config = dict(
    dataset='read English sentences (LibriTTS-R)',
    train_examples=15625,
    noise_aug=0.002,
    targets=['voice'],
    norm='layernorm',
    activation='swiglu',
    mlp_ratio=2,
    fused_qkv=False,
    kernel_size=15,
    loss='cross_entropy',
    residual_init='zero_last',
    steps=9100,
    weight_decay=0.4,
)
Rows from block 8 of a small sound classifier, named by matrix and row number. Rows with one number belong to one neuron. Each number is 128 + 32 x the weight over its row's rms, rounded and kept within 0 to 255. All counts start at 0. Numbers have three digits each. After the name is the row's rms in percent of the matrix's.
Before each neuron's rows are labels from the 100 clips, of 14848, where the neuron reaches its largest size: "responds to" is what is common among them. Only what is clearly more common there than usual is listed. The data: read English sentences (LibriTTS-R).
# gate: first MLP gate (model.blocks.8.ff1.gate.weight, 320x160), inputs 80-159
# fc1: first MLP up (model.blocks.8.ff1.fc1.weight, 320x160), inputs 80-159
# fc2: first MLP down (model.blocks.8.ff1.fc2.weight, 160x320, transposed), outputs 80-159

responds to: voice: male
gate.290 088:137148127100183133143119166102177085142138073094211104098129134106153110162181128119111080099093120142075130079135121118153136100115131090200186130168116163103122123181114097043065174142138132106105177110159060103107068103126174079115165138
fc1.290 090:140111133069151113100153136139095118099095139129187067106096152087125127104122188161162148128122063092135182188181112169204133174156110171167154164103133173117119129103101114087089169120157101087182135127157098099113162115128126112164071085
fc2.290 029:077187086147138142060142114151148123206116165152119121148030164137124116113141206128091128104128110112085143221147180090150142173146140156136150109134121099117113145156114082152131124163094136102089099112139121114139107128132066067099128157

responds to: voice: male
gate.192 108:065108152084134134094114076075145110107150137156149181125103180147166148137202123166135130150142139100192152184075100061173131104084099114117101146135119071129117128165160067103175104118049180124076160137135125146045108134128165107142111082
fc1.192 106:176128150102055105094080092151147131110100116149143122160158124144136164117129131164178096142152203168144191171151128125170100162083094107171165158117092168145068118159090083157188173182185163095114081187124144136136080148164124117115126132
fc2.192 127:084127109118120097167156140132166157148139171144085124155182098121104107160147120161139125178145117132179138129158081146062206132144108135117142110114138143127109110115023159149091118055164187109140135088080145140070150113080100134207118138

responds to: voice: female
gate.266 095:112094098096051078088181102177106071130173103169116145130153123121150129131066159084088150130149112081138158130093051094072135141089134123136147153105166060084116098133111090103119144128086149073144175084143141147152146084169123111138099141
fc1.266 092:132089131122082128093110161182135140182134076140125087123134108134117148175120149128131142117144150110167110105142100124108199086105154113129110186150119103132147067129142150149097147187125138115109110178163108106100064105134085097120092141
fc2.266 074:131126122140137093100107112170154121144139173154145076101111138079147138126097189132143089106114090061096095144088087133069153127148128097121154129120100146137144109121061207077144170115140042144090125118158172151130139096135080171223106131

responds to: voice: female
gate.51 101:123150151136090185060105095093099105151138195143075197118156144116182180151144116145104191118146095087163113138116128098151122143136162079123061120125133089083176098109157123099144103143177095153074102090193122114037161173102134090132106167
fc1.51 094:126104115161102084073120089123127090146129078120187138128075083093113132125113096132097105085134106157182081154093131126094130097123153103128107158107140163119128160162203151089184075109128120116148079102173120116152127105127173115158129135
fc2.51 076:098195110078128118123097129142138121096123091121109111077088160162090141099094174121224162114101133145183164095151123097126167107127113114116101104134118105146137133098073053115134122205118081142150111107122131126134104098129042139043113090

responds to: voice: male
gate.214 145:073202151153147051100109103176126115109099101130138143188081157144152102140140094146150134178151135151122128160132132190095104162101100093127084181057134098137133131155087081155166169149141114105109108109126111182134150118124155179128131109
fc1.214 127:138116117016197156111124173127114134119116124154149152142157181183066088068042091109110126112094135184117098161078137150120177112154130123132134119113114128118105120070135109120166065162156109110137135137152120127134102125130063091090128128
fc2.214 214:169110140146136146207144098099092175136113127156159154138142126156127177138157117075119120082131136105111127138151146083169082143163162130120143100141107127119039153083167147149090166091107128165149156146142175113164119110062190175098148172

responds to: voice: male
gate.157 091:136098110112104186140049206177108153069122068086114133109109149089102125139135112111123134172107141075165108120112014119128143098109144144148105089141170126148104056126115160110137076150089101111081137132113158075104133174108118106173112098
fc1.157 096:131142143065089092120107092128099104102112111114110131103115146107112099090121193128098114139112151135135103071129139092131120125127160088126144119127137096105148107184102089148215123171143106099149134115174182148138150136145127088078110099
fc2.157 104:075159172109120123058112115111092082118106148103119163156143122148085184122124094117078160101116068125121082141096095141130144107092141093158088136151159112141184153113045037131114070187104138111177186123175097107150145132149144145140109107

responds to: voice: male
gate.71 087:142169165102106109126050112159167143114132128042125160148191125086086122081095176149127141104112165136123125166098135140169166115059124166127100089160133124175157098185100067082136094110128071090122111117186200131136179050117110096167143091
fc1.71 091:120135136157160133144123159090115097131077112197139079095103165163114082145112113125139141137126177199114173103131124048074106195133130082161141082130173112135077076120089149112117134117144111120132102189103197130082097099207123183067154130
fc2.71 031:238129135143124122207161128110119145189131132116139131197244106124121138151084069121123151151131146127116124134136172139161052134116133140121135127140104153125029123126255181140120164121160096130141131147115090131093134150122081089129142147

responds to: voice: male
gate.114 107:129119128138143125110146171095108120093112109083163077183102130090177173124096109128174151224101120139162133113138092164102128112070110129152144125101128126075171129161099072079169102204130160053120111165173090145128150133139145090082153168
fc1.114 102:175151146071150151186141132111095117118137116118074117127162148103134130152101041098152086112076149140090123111154164144170131175127150162131113185167112094149085122161100174133098144093145077139118090036147161112131157115136169110134129145
fc2.114 072:122135074134152153075133147123136108046129119083125141126138124127098103108123113124148130103114142145103122129139194182059083123143136248129108143129113091130196132145255071141167148137173142139189103156101152138118109138121141182127155133

responds to: voice: male
gate.308 088:167096139123102071114143130127096111113174136109106111088128155152166167145142121102084087115133076114221066129122109092056190171130156085157064047077128149114131120187119096103147074091081183087116120127054127139165071097124097131114130077
fc1.308 087:122122157139100159129109206182081149142151122172132149130123156179127146117166128159121129053155168143135129125098145113133151052093183099150142140141143110085182101159132142137161149118112084103136092101110078126153100127111080096167150124
fc2.308 082:087168183131137099125087142145139105119128067138123128061081088134110152186111080135233093155142139147132094117146157104109125135141096208096079131098157040112070129182191099124146133180160166139044081118168107114150137143129197102163125124

responds to: voice: male
gate.139 090:129098150138125156143110133148119167102117148112214153117139154122152156139152113107175111127095137138146133134163149151123130126110136120146063098066162097170209128109189090075150098089120077168097094116172162117047136053132164087194109103
fc1.139 101:144053064110137149115108171097071124124130123048129135112134142112070166155149126153123160129137128135178104111164131095099152155092100143102058087109135181169119146156198129152130136148147128098144160124135124060141067107123134093071148158
fc2.139 087:227169183141149143123122108119112129178121148153121142189097194158102163133083065117079133099102127108091096132086133082181111118154153076118149112144116129115146154076161097138096140139021045147167104163156136125173133128116083122096127102

responds to: voice: male
gate.68 118:175177194141094039134110130157145142085122136067149053202114162170188111139176142119101150155149139108130146151115114082152164101143067110121118170134131105154099161168115135095111164128140134078112110096108102170075118140115134142118097102
fc1.68 127:099090169127107175081106169167069117085136143147208172159150115098170150135183066132132102136159079193145144140146138057106123113125161112167107125085196096174183123172170090154129116229131133125124130110131113103109139109147141135152087153
fc2.68 112:091135184140108102155110130149183134121152188125098118114154107108151117078144132151103118154141130153172148096162122144095209100125103105149083138112149152139144113128017148137116111102074143097130192098088074118132153105139135095187107096

responds to: voice: female
gate.285 085:100139140108091195144164157159141142080092082080157104123135128184153093132121121134142126117108076089231098162143154134117150172119119130140144164061129093156122140086104090186139102123181150109153117128100083151141084109098159143104138131
fc1.285 087:076096139138087069144147054150124079077119123141134084178110123150090120128106119108096146165168116109148108143094080176166145181192164154075093160098119061127137126123076128102108094147167082122153125170159144129113142161133112123124114097
fc2.285 100:158221175102098153090105097156160140199133119149127152168121130157079123123073102100149131212135127178152149138154126125146164119104122089128123106164155175108100126157229105128138137194085101148092091122066081097130111113102149090051092106

responds to: voice: male
gate.212 095:055143161171138100128073109159117091102143163099176070159151150125212152168153119142165119074187163135161088163085167136100100171154135116102094164099114173107158113168162097065108152104132185123129134130098075133176136131128092132133117161
fc1.212 090:107147181142144079078142094205159140122072101115155134149140163136161117103149071105094150178162200177142222158034123139126154131102145071180184139154164144141123145172116075126171130138148128142082147123086066115095140072211140142136093110
fc2.212 045:138137221128126154131154143139133125058131108103127098128193092106142106156134067159137160176134113122129129127141150184030187147095112125189122152120157103137152112147000158124139094116188186117140127160102115136076140156145061099139128132

responds to: voice: female
gate.24 109:167159089137074099155165146157139142192127165116141131085183148152129157154163119093124104150177133150166090153114143109152100089163108134097153145116096134082138103099149117143127074057096102122134153083123176114102115104121158132076061104
fc1.24 094:143070094137124120108180129126132123101166131089150173100080128136100110105014132111095140129133156152171118115111154123093125113158122146153160100188102134155092111070133114056157157084164155095102159123122143102149050154090149147059073134
fc2.24 128:085165138141161122014119121166181113072094155131126106094113143139139123132129117132159092157108094151127143138095108169126125135097110150098098132120101115097176140177154094132204096145129156091108067096109089120085065126148107052141121092

responds to: voice: female
gate.275 100:114135124181143157118123146136088195130078135176148189127135120108142186094153124124113110108094152130096089129121190153112124139153106112101150109090079124078115097080139103193089146087134127090156152113107107103106087129106184156092106149
fc1.275 102:152165093065105156099121164097140160141151113114142178192040104126081100154135117116099076131134096074093120156138087125178184160096151069137156133148174166117148104185164121121092138156149120114147115123125105152153195136141126143158171137
fc2.275 092:133051115119112126250110147122098138181139059126150119121128106118124102140133081126185156092108164118095131073139213134093052120137122161090105133134133100143130121124162110135102188180143137152148174142138166149153147116122148177087135151

responds to: voice: male
gate.65 118:109120174125144096142156075096109090114159088120131069152041146119108178114126107093133066155108150081205131114142138114151104099067136169169112123113115066121131176131172123068129177176089168128081107137168147120181142097102156108164107178
fc1.65 105:196135099110120187095164129111079106165137189145114127123151134091096095135184113094133198112138098127118093113129151122082141158051125170133073128135143163085161149102143159081160076107131130114117104106158095191138137101146099141000142104
fc2.65 103:147093154153103152239126109103092151200112132160155184168156172176139157147170121083162150128139115122127147138114125124143145147148142053093127105137146130123142139103091130133107118109083072124059185137160182104153148133095139116067104124

responds to: voice: female
gate.176 101:135135151200154136138117153120131110095106110128140179150182119139064188100095136109071098050137180125084108139118062094166111157155117146145134132141194190151105150114103063140104113111139145155114139177114117116164118095141131078128153143
fc1.176 089:151029119092097104099128146113075077115170119098194097135122114136166084144071126201134143133181126099147153101190091115140156085091098167155100162128191122146168073072119133113117154126150108153129127115125067144156123131128143153104118119
fc2.176 075:079079136138132150129158122110165144044112133140131130023192135114141089157155144125124106109129084126079110171107109120196089144179125125169167140144112174123075125134176210127154086037094223117069088116140193137122134167147163096161146193

responds to: voice: male
gate.161 129:195125121156092132152140176087135131156147235165138110106177116107112096145089093129092120160092119077105067076149127195122158131081082112098103101057137156118067071092134145129085099137151073149132058102103126130112173136047164113152078125
fc1.161 122:091038134127113159096167145161138095095107144110104175077127158091061122077099165155085187171092144129114085100124097115158157141093122116140108128083151153189156130142110105129181128154118128109096157144139128159156107149142134129106116118
fc2.161 236:150183177131142095093074130194146153102122082138121122139098182126164111053098119145099116113130127131155137120110075147119117108099107113115136151129124086129147129182068108111188153137181124112107084119067104114131079124147120073138108056

responds to: voice: male
gate.163 100:179067149091099124119080062123134149161140123142166131146131098152124049090077164125130151115081106135097105169084185118120138092063181091145127175151129165068077094157126128073195098141132163199067113100147099124147116156165140169114060143
fc1.163 088:161163078130141108109151082131157141104131138103104131141117127044135156098167151086101082128102110149101170180204153133084130162136160140113172127202178072119076093128097173146094181085149122108177106062116157151176116125153087136150109137
fc2.163 054:099045095106149180156165133112056091168120141124177175170098142160103161130166141092130104128106154104109131112135137130091138108068138101164100130119074152118153159063115074155092132206097088121202119102153122113125132127056155131070120114

responds to: voice: female
gate.60 091:162053167155167202141151121131132158149115137172158116179146166127078128074148095084145134137147092142128161118142122120126145109130155176172095159163111118078138103144087029101129129145067117159072115159097158141079078063137120094117166155
fc1.60 088:114082170156126155109059094111173156160098156152130153110122140083171121126090141078130155138120093139140154117172126165138122098076058096138092119141173098069125168205091108164113037138089092053180167188123136110113202136107107090143118120
fc2.60 086:091175098135133108135108119162135122099128221123119103139153166128174166120110110128107073153142128106162193126092140140103202140038111156092097134121095123110098137170183143139164149134117070118107066085115129117066092072115127089111097106

responds to: voice: female
gate.156 090:145128151205152123179137184114158112162133132162132134197108107120153140157139094116157084175144093188088180147144188156115096027110130147086125100112131109105178166149130104106087148102165155100092161127106070080129119144158110155105118152
fc1.156 097:142151117118142110121055144124186128124134070190098161146135117120054108153161152111060139070138172118079169153173081080128061114134155102156185148102149118133168119182072111078114182085150152174110143163103146074104101166105123163112096171
fc2.156 051:129090089133096180048122115151100117127140146141130056132138116131109130125153204120125168156117071132127114154155147094074145156021128165156148117136125196127139128153086217119155140161112078158068085146173095119096138147129072103127123138

responds to: voice: male
gate.284 086:150165151078186209162105145132156085081109146115135117168140116080126112146142060123164116143101129134072103181151120129128132099022106128062129141164138162114164083126111102074074133087092098103082125117148038135193064130109116089135124137
fc1.284 089:116108130101161152175038105152182190189170118149158144129134122115148174136096094166139142150096133112114070088040155148122124184127122133150135116080136131123162126081164122104101136094194133097139137150061118122178103063110130082112130170
fc2.284 057:098108123144106124128165145105147132120131130118101088169106094087131114144160104134137114158122119171198126109183121093163095102188114139137113140151144109128101117150255133137140101162045196122173150152180153101130135134157165081117158135

responds to: voice: male
gate.119 082:147118109141127147099115180122193058119170101132059107127101131069150142126166159105134140139150141130194157128124123128070133145131102081091120141131142152129173153123170055103106115172096160111153138162123134182113218166137166109101105081
fc1.119 089:102128110128168119102141045079155154145121125141076087175075133134140099146114105079110090156141157154144155110090111194144178188127107127104105169170117153151139064121101136165110133091179068128074130147077083105152099108132126140158113134
fc2.119 032:183055109140140136190164144126101130038137068103140119084151090092135145091126098151131128086107148119106114134136140096133010136145123255141151136116121124142131114119208162116129151089170104141170156146145155141119127139148141201165172183

responds to: voice: male
gate.267 097:047164101160132109079129149138157080107129101139108187138094148127135138117135129132091104143094109122110113130144074054094134122169127165173100076107114130178173120125106123110192089174075128154067128118062128150098079105116135122066177107
fc1.267 104:190084176152153107141114133116164175132160081136099110159152151150168120111157098141082148166155141181134081095167097143096128194107132126151117142123160106120131136150136144112150089157102107123115133102107103125106176138143048176204141093
fc2.267 096:160147192125120100098113145175142104158131072121119078155189125128125099125114140162145125075122136152148118063147108129111177108102094090085142153127138092124123115144000115125140127148180119121123134155086120129094110063158096055129097151

responds to: voice: female
gate.74 095:144166130150180137134138167100136095111115169165110076076126091114130158165104209091104137130143134178131109125116149130097137152105130160093066079177122056101155080150115132159129079148100166121129142124116082114119109123100194102092126119
fc1.74 088:091126143181124100104118120182176162088137150116102156123089094142153171106161168118103217141123120153113123124052137063103176116116140109070128114137125150151109159091064077108118171117107129153091116082126162109127122140107064091145145195
fc2.74 058:194124149143152117059206131176151123062118153141133136071158174130087121095135109141067112130112192076101108150099140181141165134171118171135148130110122104127153149148132110147164084116120147084095026106080102125114106154139111128104133120

responds to: voice: male
gate.141 100:152079143117097094096091074180170122105129105108161176110155099106103120108205190160171209137138161092115164167142148088100127143123179138116088164126165130112169133169079087121111098145098137112127159147148158121146115121090153167139130128
fc1.141 099:161104124058137188185119100090152164155149185121179142162121090132146179061123098090106171065158126116110196150103117138093114158171159095147120115103075120194076123143118152122121151174068145119167142093123141175148115105135096099091132111
fc2.141 063:151062170146132122207131131106129146187128108139154152125158110140148109083130065110156127124132196131115135132119145139055121121141130197166127131146122111122004133124255098131118156092159090115135111115082122125154128129126102117072128114

responds to: voice: male
gate.177 099:153155195084127125057149153109185110155135200128178170166086123131180084117081120185145142099115124073118139134134123146124152069047191117140161155163177165118171107102109096147088131171125133124097097158146162073088136105097122104108122136
fc1.177 090:174091152130177097162114126164087153168175155176128151125117130128102083058130143091126134138125200127095126180156143144141155129126083156198183114143130136138097150142144167092157145168126153105079042133108079216121119115121134159029065126
fc2.177 051:131102169142123095179140134126159130226150153132131151236117160141106119124110103125096171068118154143120120130120166135147103107188125096076142124119123138120130124115245027136113100108141099112139151168077130132154134097134112129080104121

responds to: voice: male
gate.317 104:042152137129126100127160175175102134128083174140120145191124150185180176158148090167122118107131101120208159107140105092079123154101109148139096154101132105200138143148113045116167125154133134129147172104118137139126138120136153108072130109
fc1.317 110:170111113018168112145134139147118141182129143136157213126127162150061055111033114126099195127157092080117145133124107180125100116157171116100154085152144098127124143071116117129118102124142112155123154128203143130138118169132113162070106136
fc2.317 066:143080083134132136134103111106084133172121135134141166211169139150117148179134169092123116137116116138101126141133146116241110136112144193125139107146121122113052137116255189131118141136160093135128150153156198133152125143109171175088155167

responds to: voice: male
gate.133 091:122149100146159116140184123209105137168127159131160059137134171081181143092128140096121045126141088088165128095123194128132125044082106125144126110109141120072098098120128145049176123086126091108094115104077044141095169107094105140169100111
fc1.133 088:119163121092148091154115082075129139139128147118143136116096093165155076194108205134105120162141118088144068119179122139161054127136122089128127144145109125108136114080134157130094132082135155180100058081130138145128086133119076070125094074
fc2.133 060:159086065127119160105151115153107116149128073151149184142134166164100133071114136097128153126118163133112106133152176097163064111106136097111126118093056173122176138152237073119150098185090136125118068116116071120126110121120118083084117186

responds to: voice: male
gate.18 124:123206142113059120197140165139156125186160163157110103196130117160125022131110116132065068132120115154168157147156160118142167148147088136093098167184074103119094097166134080123131147105166127101133098175090144114123097120151128123160098101
fc1.18 111:112118136173136124144089128102141163101105135090165129174105145139170175066154154138059080129128092081232174119143101111085168129121103087115162107105150101119172161121089126158188190126123100085130123168129129165100110121126112094101128052
fc2.18 113:145092119110137158081170139161151131045132083100122123046130125108129075133116114145141101142121165124131140095140176090081173138163111216127128141117111055127130125167255063123160169116204179122113063123063101141082116111095141126136138133

responds to: voice: male
gate.216 088:141109143103113133133146068146146076174103152138131128103164160136164167141168127143126127068123104097172092129119180150115088090094104190126178158143114198151178093119126136186139134130106106119110118127068148180119112109078131090103157076
fc1.216 089:125120164058061117111130151085081095109123100189195105117101118095136157120131132175095094198123116092139129172144127144075151081160141087088158034107107131141101099083103114140065182152093195121163076147145128157149128157115139156116116120
fc2.216 064:125197093110118100107079113128176135108154126151105116145067170156157123000110092108147146106132103175129153139116105176147114101171133103134092116119138168140186145158134141107152126215136105110157128106134131130149148129149112137040146085

responds to: voice: male
gate.8 082:130161154122089082092177160112169106113132109116137176133117149116160135123124144101076101118076098083166166111115211130141097174119108147172087136076091140095096137097152074103103137138109108169111188156094101165139134115115140063120114174
fc1.8 079:069143119119080094134137167101119124155150142114103127126183093200162120100122182100153120179131086114049174167079194155145116088126150128160124096138181103161171066086152126115141122127149104147095114136137118150141079064118187091180118155
fc2.8 046:076139079126125147105118140108108125145094104134124114136105159128173095179216172123187109175117166138164151162153164138072178140088128095110121135131137141125164122121255193132137131063153092112166133113135180121135127111117074097071113105

responds to: voice: female
gate.274 096:162080059107175163193169139145090116180060129098173157119104144110160173133159124134133139136099140142143105098090117134171122140180131191106106116137140122039148140119121138151108103139123150166133133087132101156157132132102126109160152153
fc1.274 091:134170106197143101171133107194107148135096088094148087139042166113111114152093185046157115122118136100074126163173151164164129134090080134138106146158099180140049125143143137149120133054086132120111092151061122083118111115089142151110119118
fc2.274 071:134087123119122122210157122138158122147146122121148089070098126096153104047176114126121110086111117144156141122125135072077241119103111137129125131124108128138120138145014135124168186181207105132094114111125168115106140079121148076144123087

responds to: voice: male
gate.230 120:135222165132085021090108108170122129068134086093183056198110136147101111148170103119125120139122162113149113155124109176116154144126103092093131145133072070085136174177066133170144157153152134150141105134110109141119218174143111151112086057
fc1.230 108:103141153147129092120138126157114148057129118112132091152137068069161164190219135096141166149129130167182146119139158090094099120096096149113052141136141134171150135130097150154172078123134159093124136103176111085120163131176140132119135168
fc2.230 128:092170130144093106104116148141152102130133158102149090102152082076135097121162132156164120192126077152184121130145130157068160098105082150135057145107137132141133104158113105106144104187117126110131148078134111120102148126169153071143106102