config = dict(
    dataset='read English sentences (LibriTTS-R)',
    train_examples=15625,
    input='log_mel',
    norm='layernorm',
    mlp_ratio=2,
    head_dim=64,
    kv_group_size=2,
    layers=12,
    kernel_size=15,
    init='kaiming_normal',
    optimizer='adamw',
    beta1=0.9,
    max_steps=9100,
    warmup_steps=180,
)
Rows from block 8 of a small sound classifier, named by matrix and row number. Rows with one number belong to one neuron. Each number is 50 + 10 x the weight over its row's rms, rounded and kept within 0 to 99. All counts start at 0.
After each neuron's rows are labels from the 100 clips, of 14848, where the neuron reaches its largest size: "loudest band" is the band of the loudest frequency at the time of the peak. Only what is clearly more common there than usual is listed. The data: read English sentences (LibriTTS-R). In brackets: how many of the 100.
# gate: first MLP gate (model.blocks.8.ff1.gate.weight, 320x160), inputs 0-79
# fc1: first MLP up (model.blocks.8.ff1.fc1.weight, 320x160), inputs 0-79
# fc2: first MLP down (model.blocks.8.ff1.fc2.weight, 160x320, transposed), outputs 0-79

gate.270:57 54 53 55 72 47 66 61 39 34 56 49 51 57 39 42 42 32 56 54 42 59 71 58 49 47 54 46 65 42 40 39 50 62 48 55 35 35 61 52 50 53 37 75 54 56 32 48 57 43 39 59 61 38 62 43 73 55 45 38 56 45 51 51 41 36 44 60 37 65 44 65 43 40 43 44 35 58 58 62
fc1.270:34 62 34 49 38 38 46 64 52 42 49 52 47 50 44 33 50 42 45 56 50 54 27 54 67 47 60 55 59 49 51 43 60 51 47 58 53 45 43 50 71 43 38 69 58 25 52 45 51 62 42 40 36 64 54 59 46 68 36 50 42 68 52 55 60 53 49 43 53 60 44 42 64 47 49 43 53 32 59 65
fc2.270:55 41 43 64 55 48 53 31 49 57 62 35 36 46 58 49 57 42 40 46 50 40 73 57 53 41 57 51 44 56 44 33 45 53 43 41 64 48 46 59 50 64 30 39 42 63 53 43 46 63 48 48 40 44 54 44 71 41 76 54 43 54 57 43 58 61 51 53 48 56 50 50 45 52 42 52 46 40 41 58
loudest band: 250 to 500 Hz (36)

gate.26:43 45 54 50 28 74 44 44 60 56 38 65 54 54 46 44 55 66 59 60 39 63 56 54 35 41 39 57 37 53 54 65 61 47 42 54 41 55 43 46 48 57 62 57 45 50 75 53 54 61 36 58 68 55 36 48 36 62 37 64 53 48 42 54 36 64 40 56 56 40 53 65 45 47 64 50 49 54 46 59
fc1.26:47 56 40 59 50 47 47 31 47 35 68 41 38 39 32 46 53 38 29 31 47 66 50 44 43 43 56 72 52 50 42 41 55 49 54 27 52 59 43 51 48 36 24 66 50 67 32 48 62 68 53 41 56 35 60 52 57 51 33 72 51 44 63 57 53 44 51 34 64 61 42 47 49 50 68 55 64 50 25 40
fc2.26:38 53 67 21 51 52 49 55 38 38 44 41 53 46 39 46 57 54 54 52 38 43 38 49 44 47 40 46 42 40 51 55 55 59 36 62 64 51 40 59 49 69 82 57 50 41 56 50 43 59 50 51 49 52 50 55 43 61 46 48 60 43 45 49 63 39 56 33 52 44 45 48 62 48 57 52 47 45 48 44
loudest band: 250 to 500 Hz (37)

gate.179:52 54 56 42 54 28 40 45 56 58 52 60 52 54 52 47 42 55 53 51 62 51 30 43 44 47 55 18 38 51 48 51 57 39 31 55 52 49 61 44 53 48 45 66 45 58 50 55 42 68 59 63 53 46 53 46 60 47 38 52 60 63 50 32 41 45 46 49 49 51 30 58 51 63 48 43 55 53 63 57
fc1.179:42 60 26 88 31 68 51 56 44 43 54 39 41 45 59 41 52 63 48 53 52 60 33 62 39 42 46 44 44 60 46 50 62 62 44 48 62 36 50 32 65 31 45 58 46 45 65 65 52 57 52 38 50 63 58 40 36 59 44 73 55 59 53 49 55 57 63 45 41 56 49 33 52 42 41 54 29 41 53 39
fc2.179:47 61 61 62 48 50 57 67 35 55 57 49 37 53 47 62 49 80 53 48 44 56 70 41 48 37 30 43 47 29 47 35 62 59 82 57 53 55 56 52 57 44 32 57 49 65 51 47 50 46 55 56 51 50 51 46 47 51 48 52 42 49 49 43 49 55 50 47 49 48 53 30 45 51 50 52 49 56 45 34
loudest band: 250 to 500 Hz (30)

gate.47:38 24 48 48 47 39 41 75 53 32 63 55 47 50 52 42 50 43 46 49 69 67 50 64 42 61 63 72 51 55 51 35 40 59 55 46 70 43 59 57 55 55 45 38 51 65 45 57 52 46 53 38 26 53 58 63 45 56 55 32 59 58 57 56 55 58 49 25 54 56 40 42 44 43 54 53 44 68 36 41
fc1.47:53 63 52 71 44 63 42 57 48 42 73 60 49 60 31 52 51 44 55 70 48 72 39 59 53 49 39 39 68 56 64 65 48 54 55 40 26 56 60 36 28 30 62 44 53 43 61 44 68 43 45 51 57 46 40 52 56 59 34 29 45 54 36 60 57 30 50 53 68 55 49 53 45 52 37 62 60 41 52 68
fc2.47:53 47 53 37 49 40 53 42 30 46 45 52 37 55 38 57 50 65 49 46 44 63 59 64 41 46 23 44 46 41 55 49 60 39 52 56 81 51 53 56 50 52 50 45 49 51 66 49 46 50 46 67 47 41 47 55 41 51 51 57 51 43 43 43 53 38 67 48 47 45 44 51 44 47 53 46 47 33 53 47
loudest band: 4000 to 8000 Hz (27)

gate.273:44 59 43 49 54 49 49 44 34 51 54 55 55 31 59 39 51 65 45 55 41 50 48 64 61 47 37 49 40 38 47 57 50 50 51 53 42 50 63 35 66 73 72 47 70 60 30 66 45 42 52 51 53 62 36 49 37 53 55 39 61 48 41 28 69 39 62 45 55 60 53 50 55 53 32 66 42 57 63 48
fc1.273:60 54 26 56 28 53 54 67 44 47 52 49 47 42 36 31 43 43 48 60 62 58 51 56 57 50 54 39 55 49 43 59 42 40 55 52 62 62 42 49 42 43 56 44 54 56 61 48 36 58 43 47 63 48 51 52 59 47 47 50 35 57 42 46 59 68 39 39 43 40 62 56 47 39 69 65 39 52 65 53
fc2.273:59 33 50 88 50 33 52 48 50 47 60 53 45 47 56 54 56 70 44 54 53 50 54 46 48 50 58 46 49 51 43 39 35 42 39 46 50 39 45 54 47 43 38 47 49 58 63 45 51 55 47 49 42 47 49 53 63 46 49 53 52 63 56 57 59 68 42 51 48 59 56 57 45 43 52 44 51 39 50 44
loudest band: 500 to 1000 Hz (37)

gate.13:46 52 44 42 47 58 59 42 48 52 65 39 39 33 53 59 62 57 66 66 53 63 52 40 49 49 44 39 49 62 57 59 59 53 47 50 51 61 53 50 53 49 64 55 66 43 46 47 50 43 53 32 51 44 46 46 54 50 46 61 50 47 49 57 36 66 49 55 39 48 51 67 44 63 68 61 77 68 55 62
fc1.13:55 69 54 44 37 57 34 55 61 37 57 61 58 61 68 58 25 50 47 76 35 70 57 34 50 53 20 41 58 35 55 51 61 42 60 48 54 57 48 49 63 68 58 61 38 32 46 51 66 47 30 42 65 49 48 36 67 53 47 61 39 33 62 46 62 41 36 52 39 36 51 56 47 50 54 43 58 58 48 43
fc2.13:52 32 43 84 45 68 56 55 62 60 52 45 53 51 56 43 60 38 53 50 55 36 41 41 59 63 73 52 53 67 36 51 45 52 55 51 34 42 35 50 47 51 30 49 51 56 29 63 52 57 54 56 50 43 52 43 42 51 72 44 55 52 48 49 28 43 46 69 48 55 49 46 56 50 53 57 55 39 54 65
loudest band: 500 to 1000 Hz (29)

gate.145:55 54 37 67 55 56 65 58 44 54 36 56 51 62 54 64 36 62 39 43 59 64 70 35 62 49 61 39 62 50 61 56 28 53 39 49 46 57 51 55 51 59 54 56 61 60 50 49 43 42 44 58 62 47 41 61 50 29 55 53 38 62 58 56 59 57 49 54 51 59 60 32 31 36 64 53 53 58 64 50
fc1.145:67 34 59 40 49 51 51 52 64 56 51 49 61 49 58 73 64 65 76 44 58 55 47 42 30 50 56 53 43 46 56 44 50 47 58 63 27 60 32 48 54 45 54 44 40 45 37 31 50 46 63 65 44 48 44 54 60 60 61 72 43 46 42 33 41 54 40 53 52 51 54 46 56 49 48 37 66 49 34 51
fc2.145:41 64 63 50 41 63 54 64 75 51 42 40 57 56 58 49 51 29 53 47 51 57 42 45 54 67 92 57 57 58 47 58 61 56 39 52 35 54 39 38 55 39 41 45 50 48 47 44 51 40 60 41 54 43 43 41 48 46 60 45 52 41 51 54 25 43 58 47 54 46 58 47 54 66 52 65 57 52 62 55
loudest band: 500 to 1000 Hz (25)

gate.166:42 56 57 33 32 51 51 54 54 48 32 53 29 56 55 47 39 53 52 45 43 59 48 49 41 45 48 30 46 64 48 52 69 58 58 47 40 42 41 42 34 58 69 43 45 52 37 65 38 46 20 42 54 41 51 55 46 46 63 51 33 44 48 40 59 70 55 48 48 35 44 62 49 36 57 33 40 49 54 44
fc1.166:50 43 55 66 43 38 62 53 57 66 50 54 64 36 59 57 53 53 56 38 41 55 52 47 34 52 64 64 40 45 48 53 62 51 51 53 47 55 60 42 56 47 47 48 53 57 53 35 60 28 48 47 49 59 52 62 49 48 39 61 53 40 45 55 61 46 49 73 45 59 55 39 60 54 57 38 49 44 55 43
fc2.166:48 62 46 52 50 54 53 49 45 48 50 40 47 48 44 48 53 35 49 44 42 40 60 54 45 52 49 43 49 57 59 58 58 60 44 52 52 41 39 53 49 53 63 50 47 39 49 50 51 51 54 62 46 45 49 50 18 55 53 50 55 39 50 65 51 42 58 48 48 61 51 43 48 36 43 48 50 29 52 54
loudest band: 500 to 1000 Hz (41)

gate.221:40 47 47 54 47 57 53 42 66 30 63 55 66 51 67 58 47 54 65 44 64 38 37 74 61 63 51 52 41 51 38 55 53 58 43 41 44 47 40 44 41 53 44 49 40 57 55 47 53 46 47 41 35 53 62 59 47 65 44 42 56 44 47 45 65 66 46 43 49 32 51 48 72 54 39 56 44 38 50 61
fc1.221:51 61 44 65 56 68 60 45 39 63 60 45 31 49 42 51 59 38 62 45 38 53 50 62 33 42 39 46 35 62 50 45 40 39 57 41 51 57 67 42 55 38 60 47 52 76 50 32 72 51 55 48 54 57 64 58 38 61 25 64 51 68 45 41 68 48 34 45 55 45 44 61 45 57 45 56 53 43 42 44
fc2.221:59 50 71 66 57 33 41 41 44 42 70 55 47 46 39 45 46 36 40 57 67 56 31 58 55 47 45 64 49 38 35 50 43 36 68 40 61 40 67 54 54 45 36 52 50 69 63 61 55 63 40 47 42 44 60 52 63 45 36 59 63 61 56 50 72 50 64 51 49 61 59 58 41 57 48 59 44 55 52 32
loudest band: 4000 to 8000 Hz (27)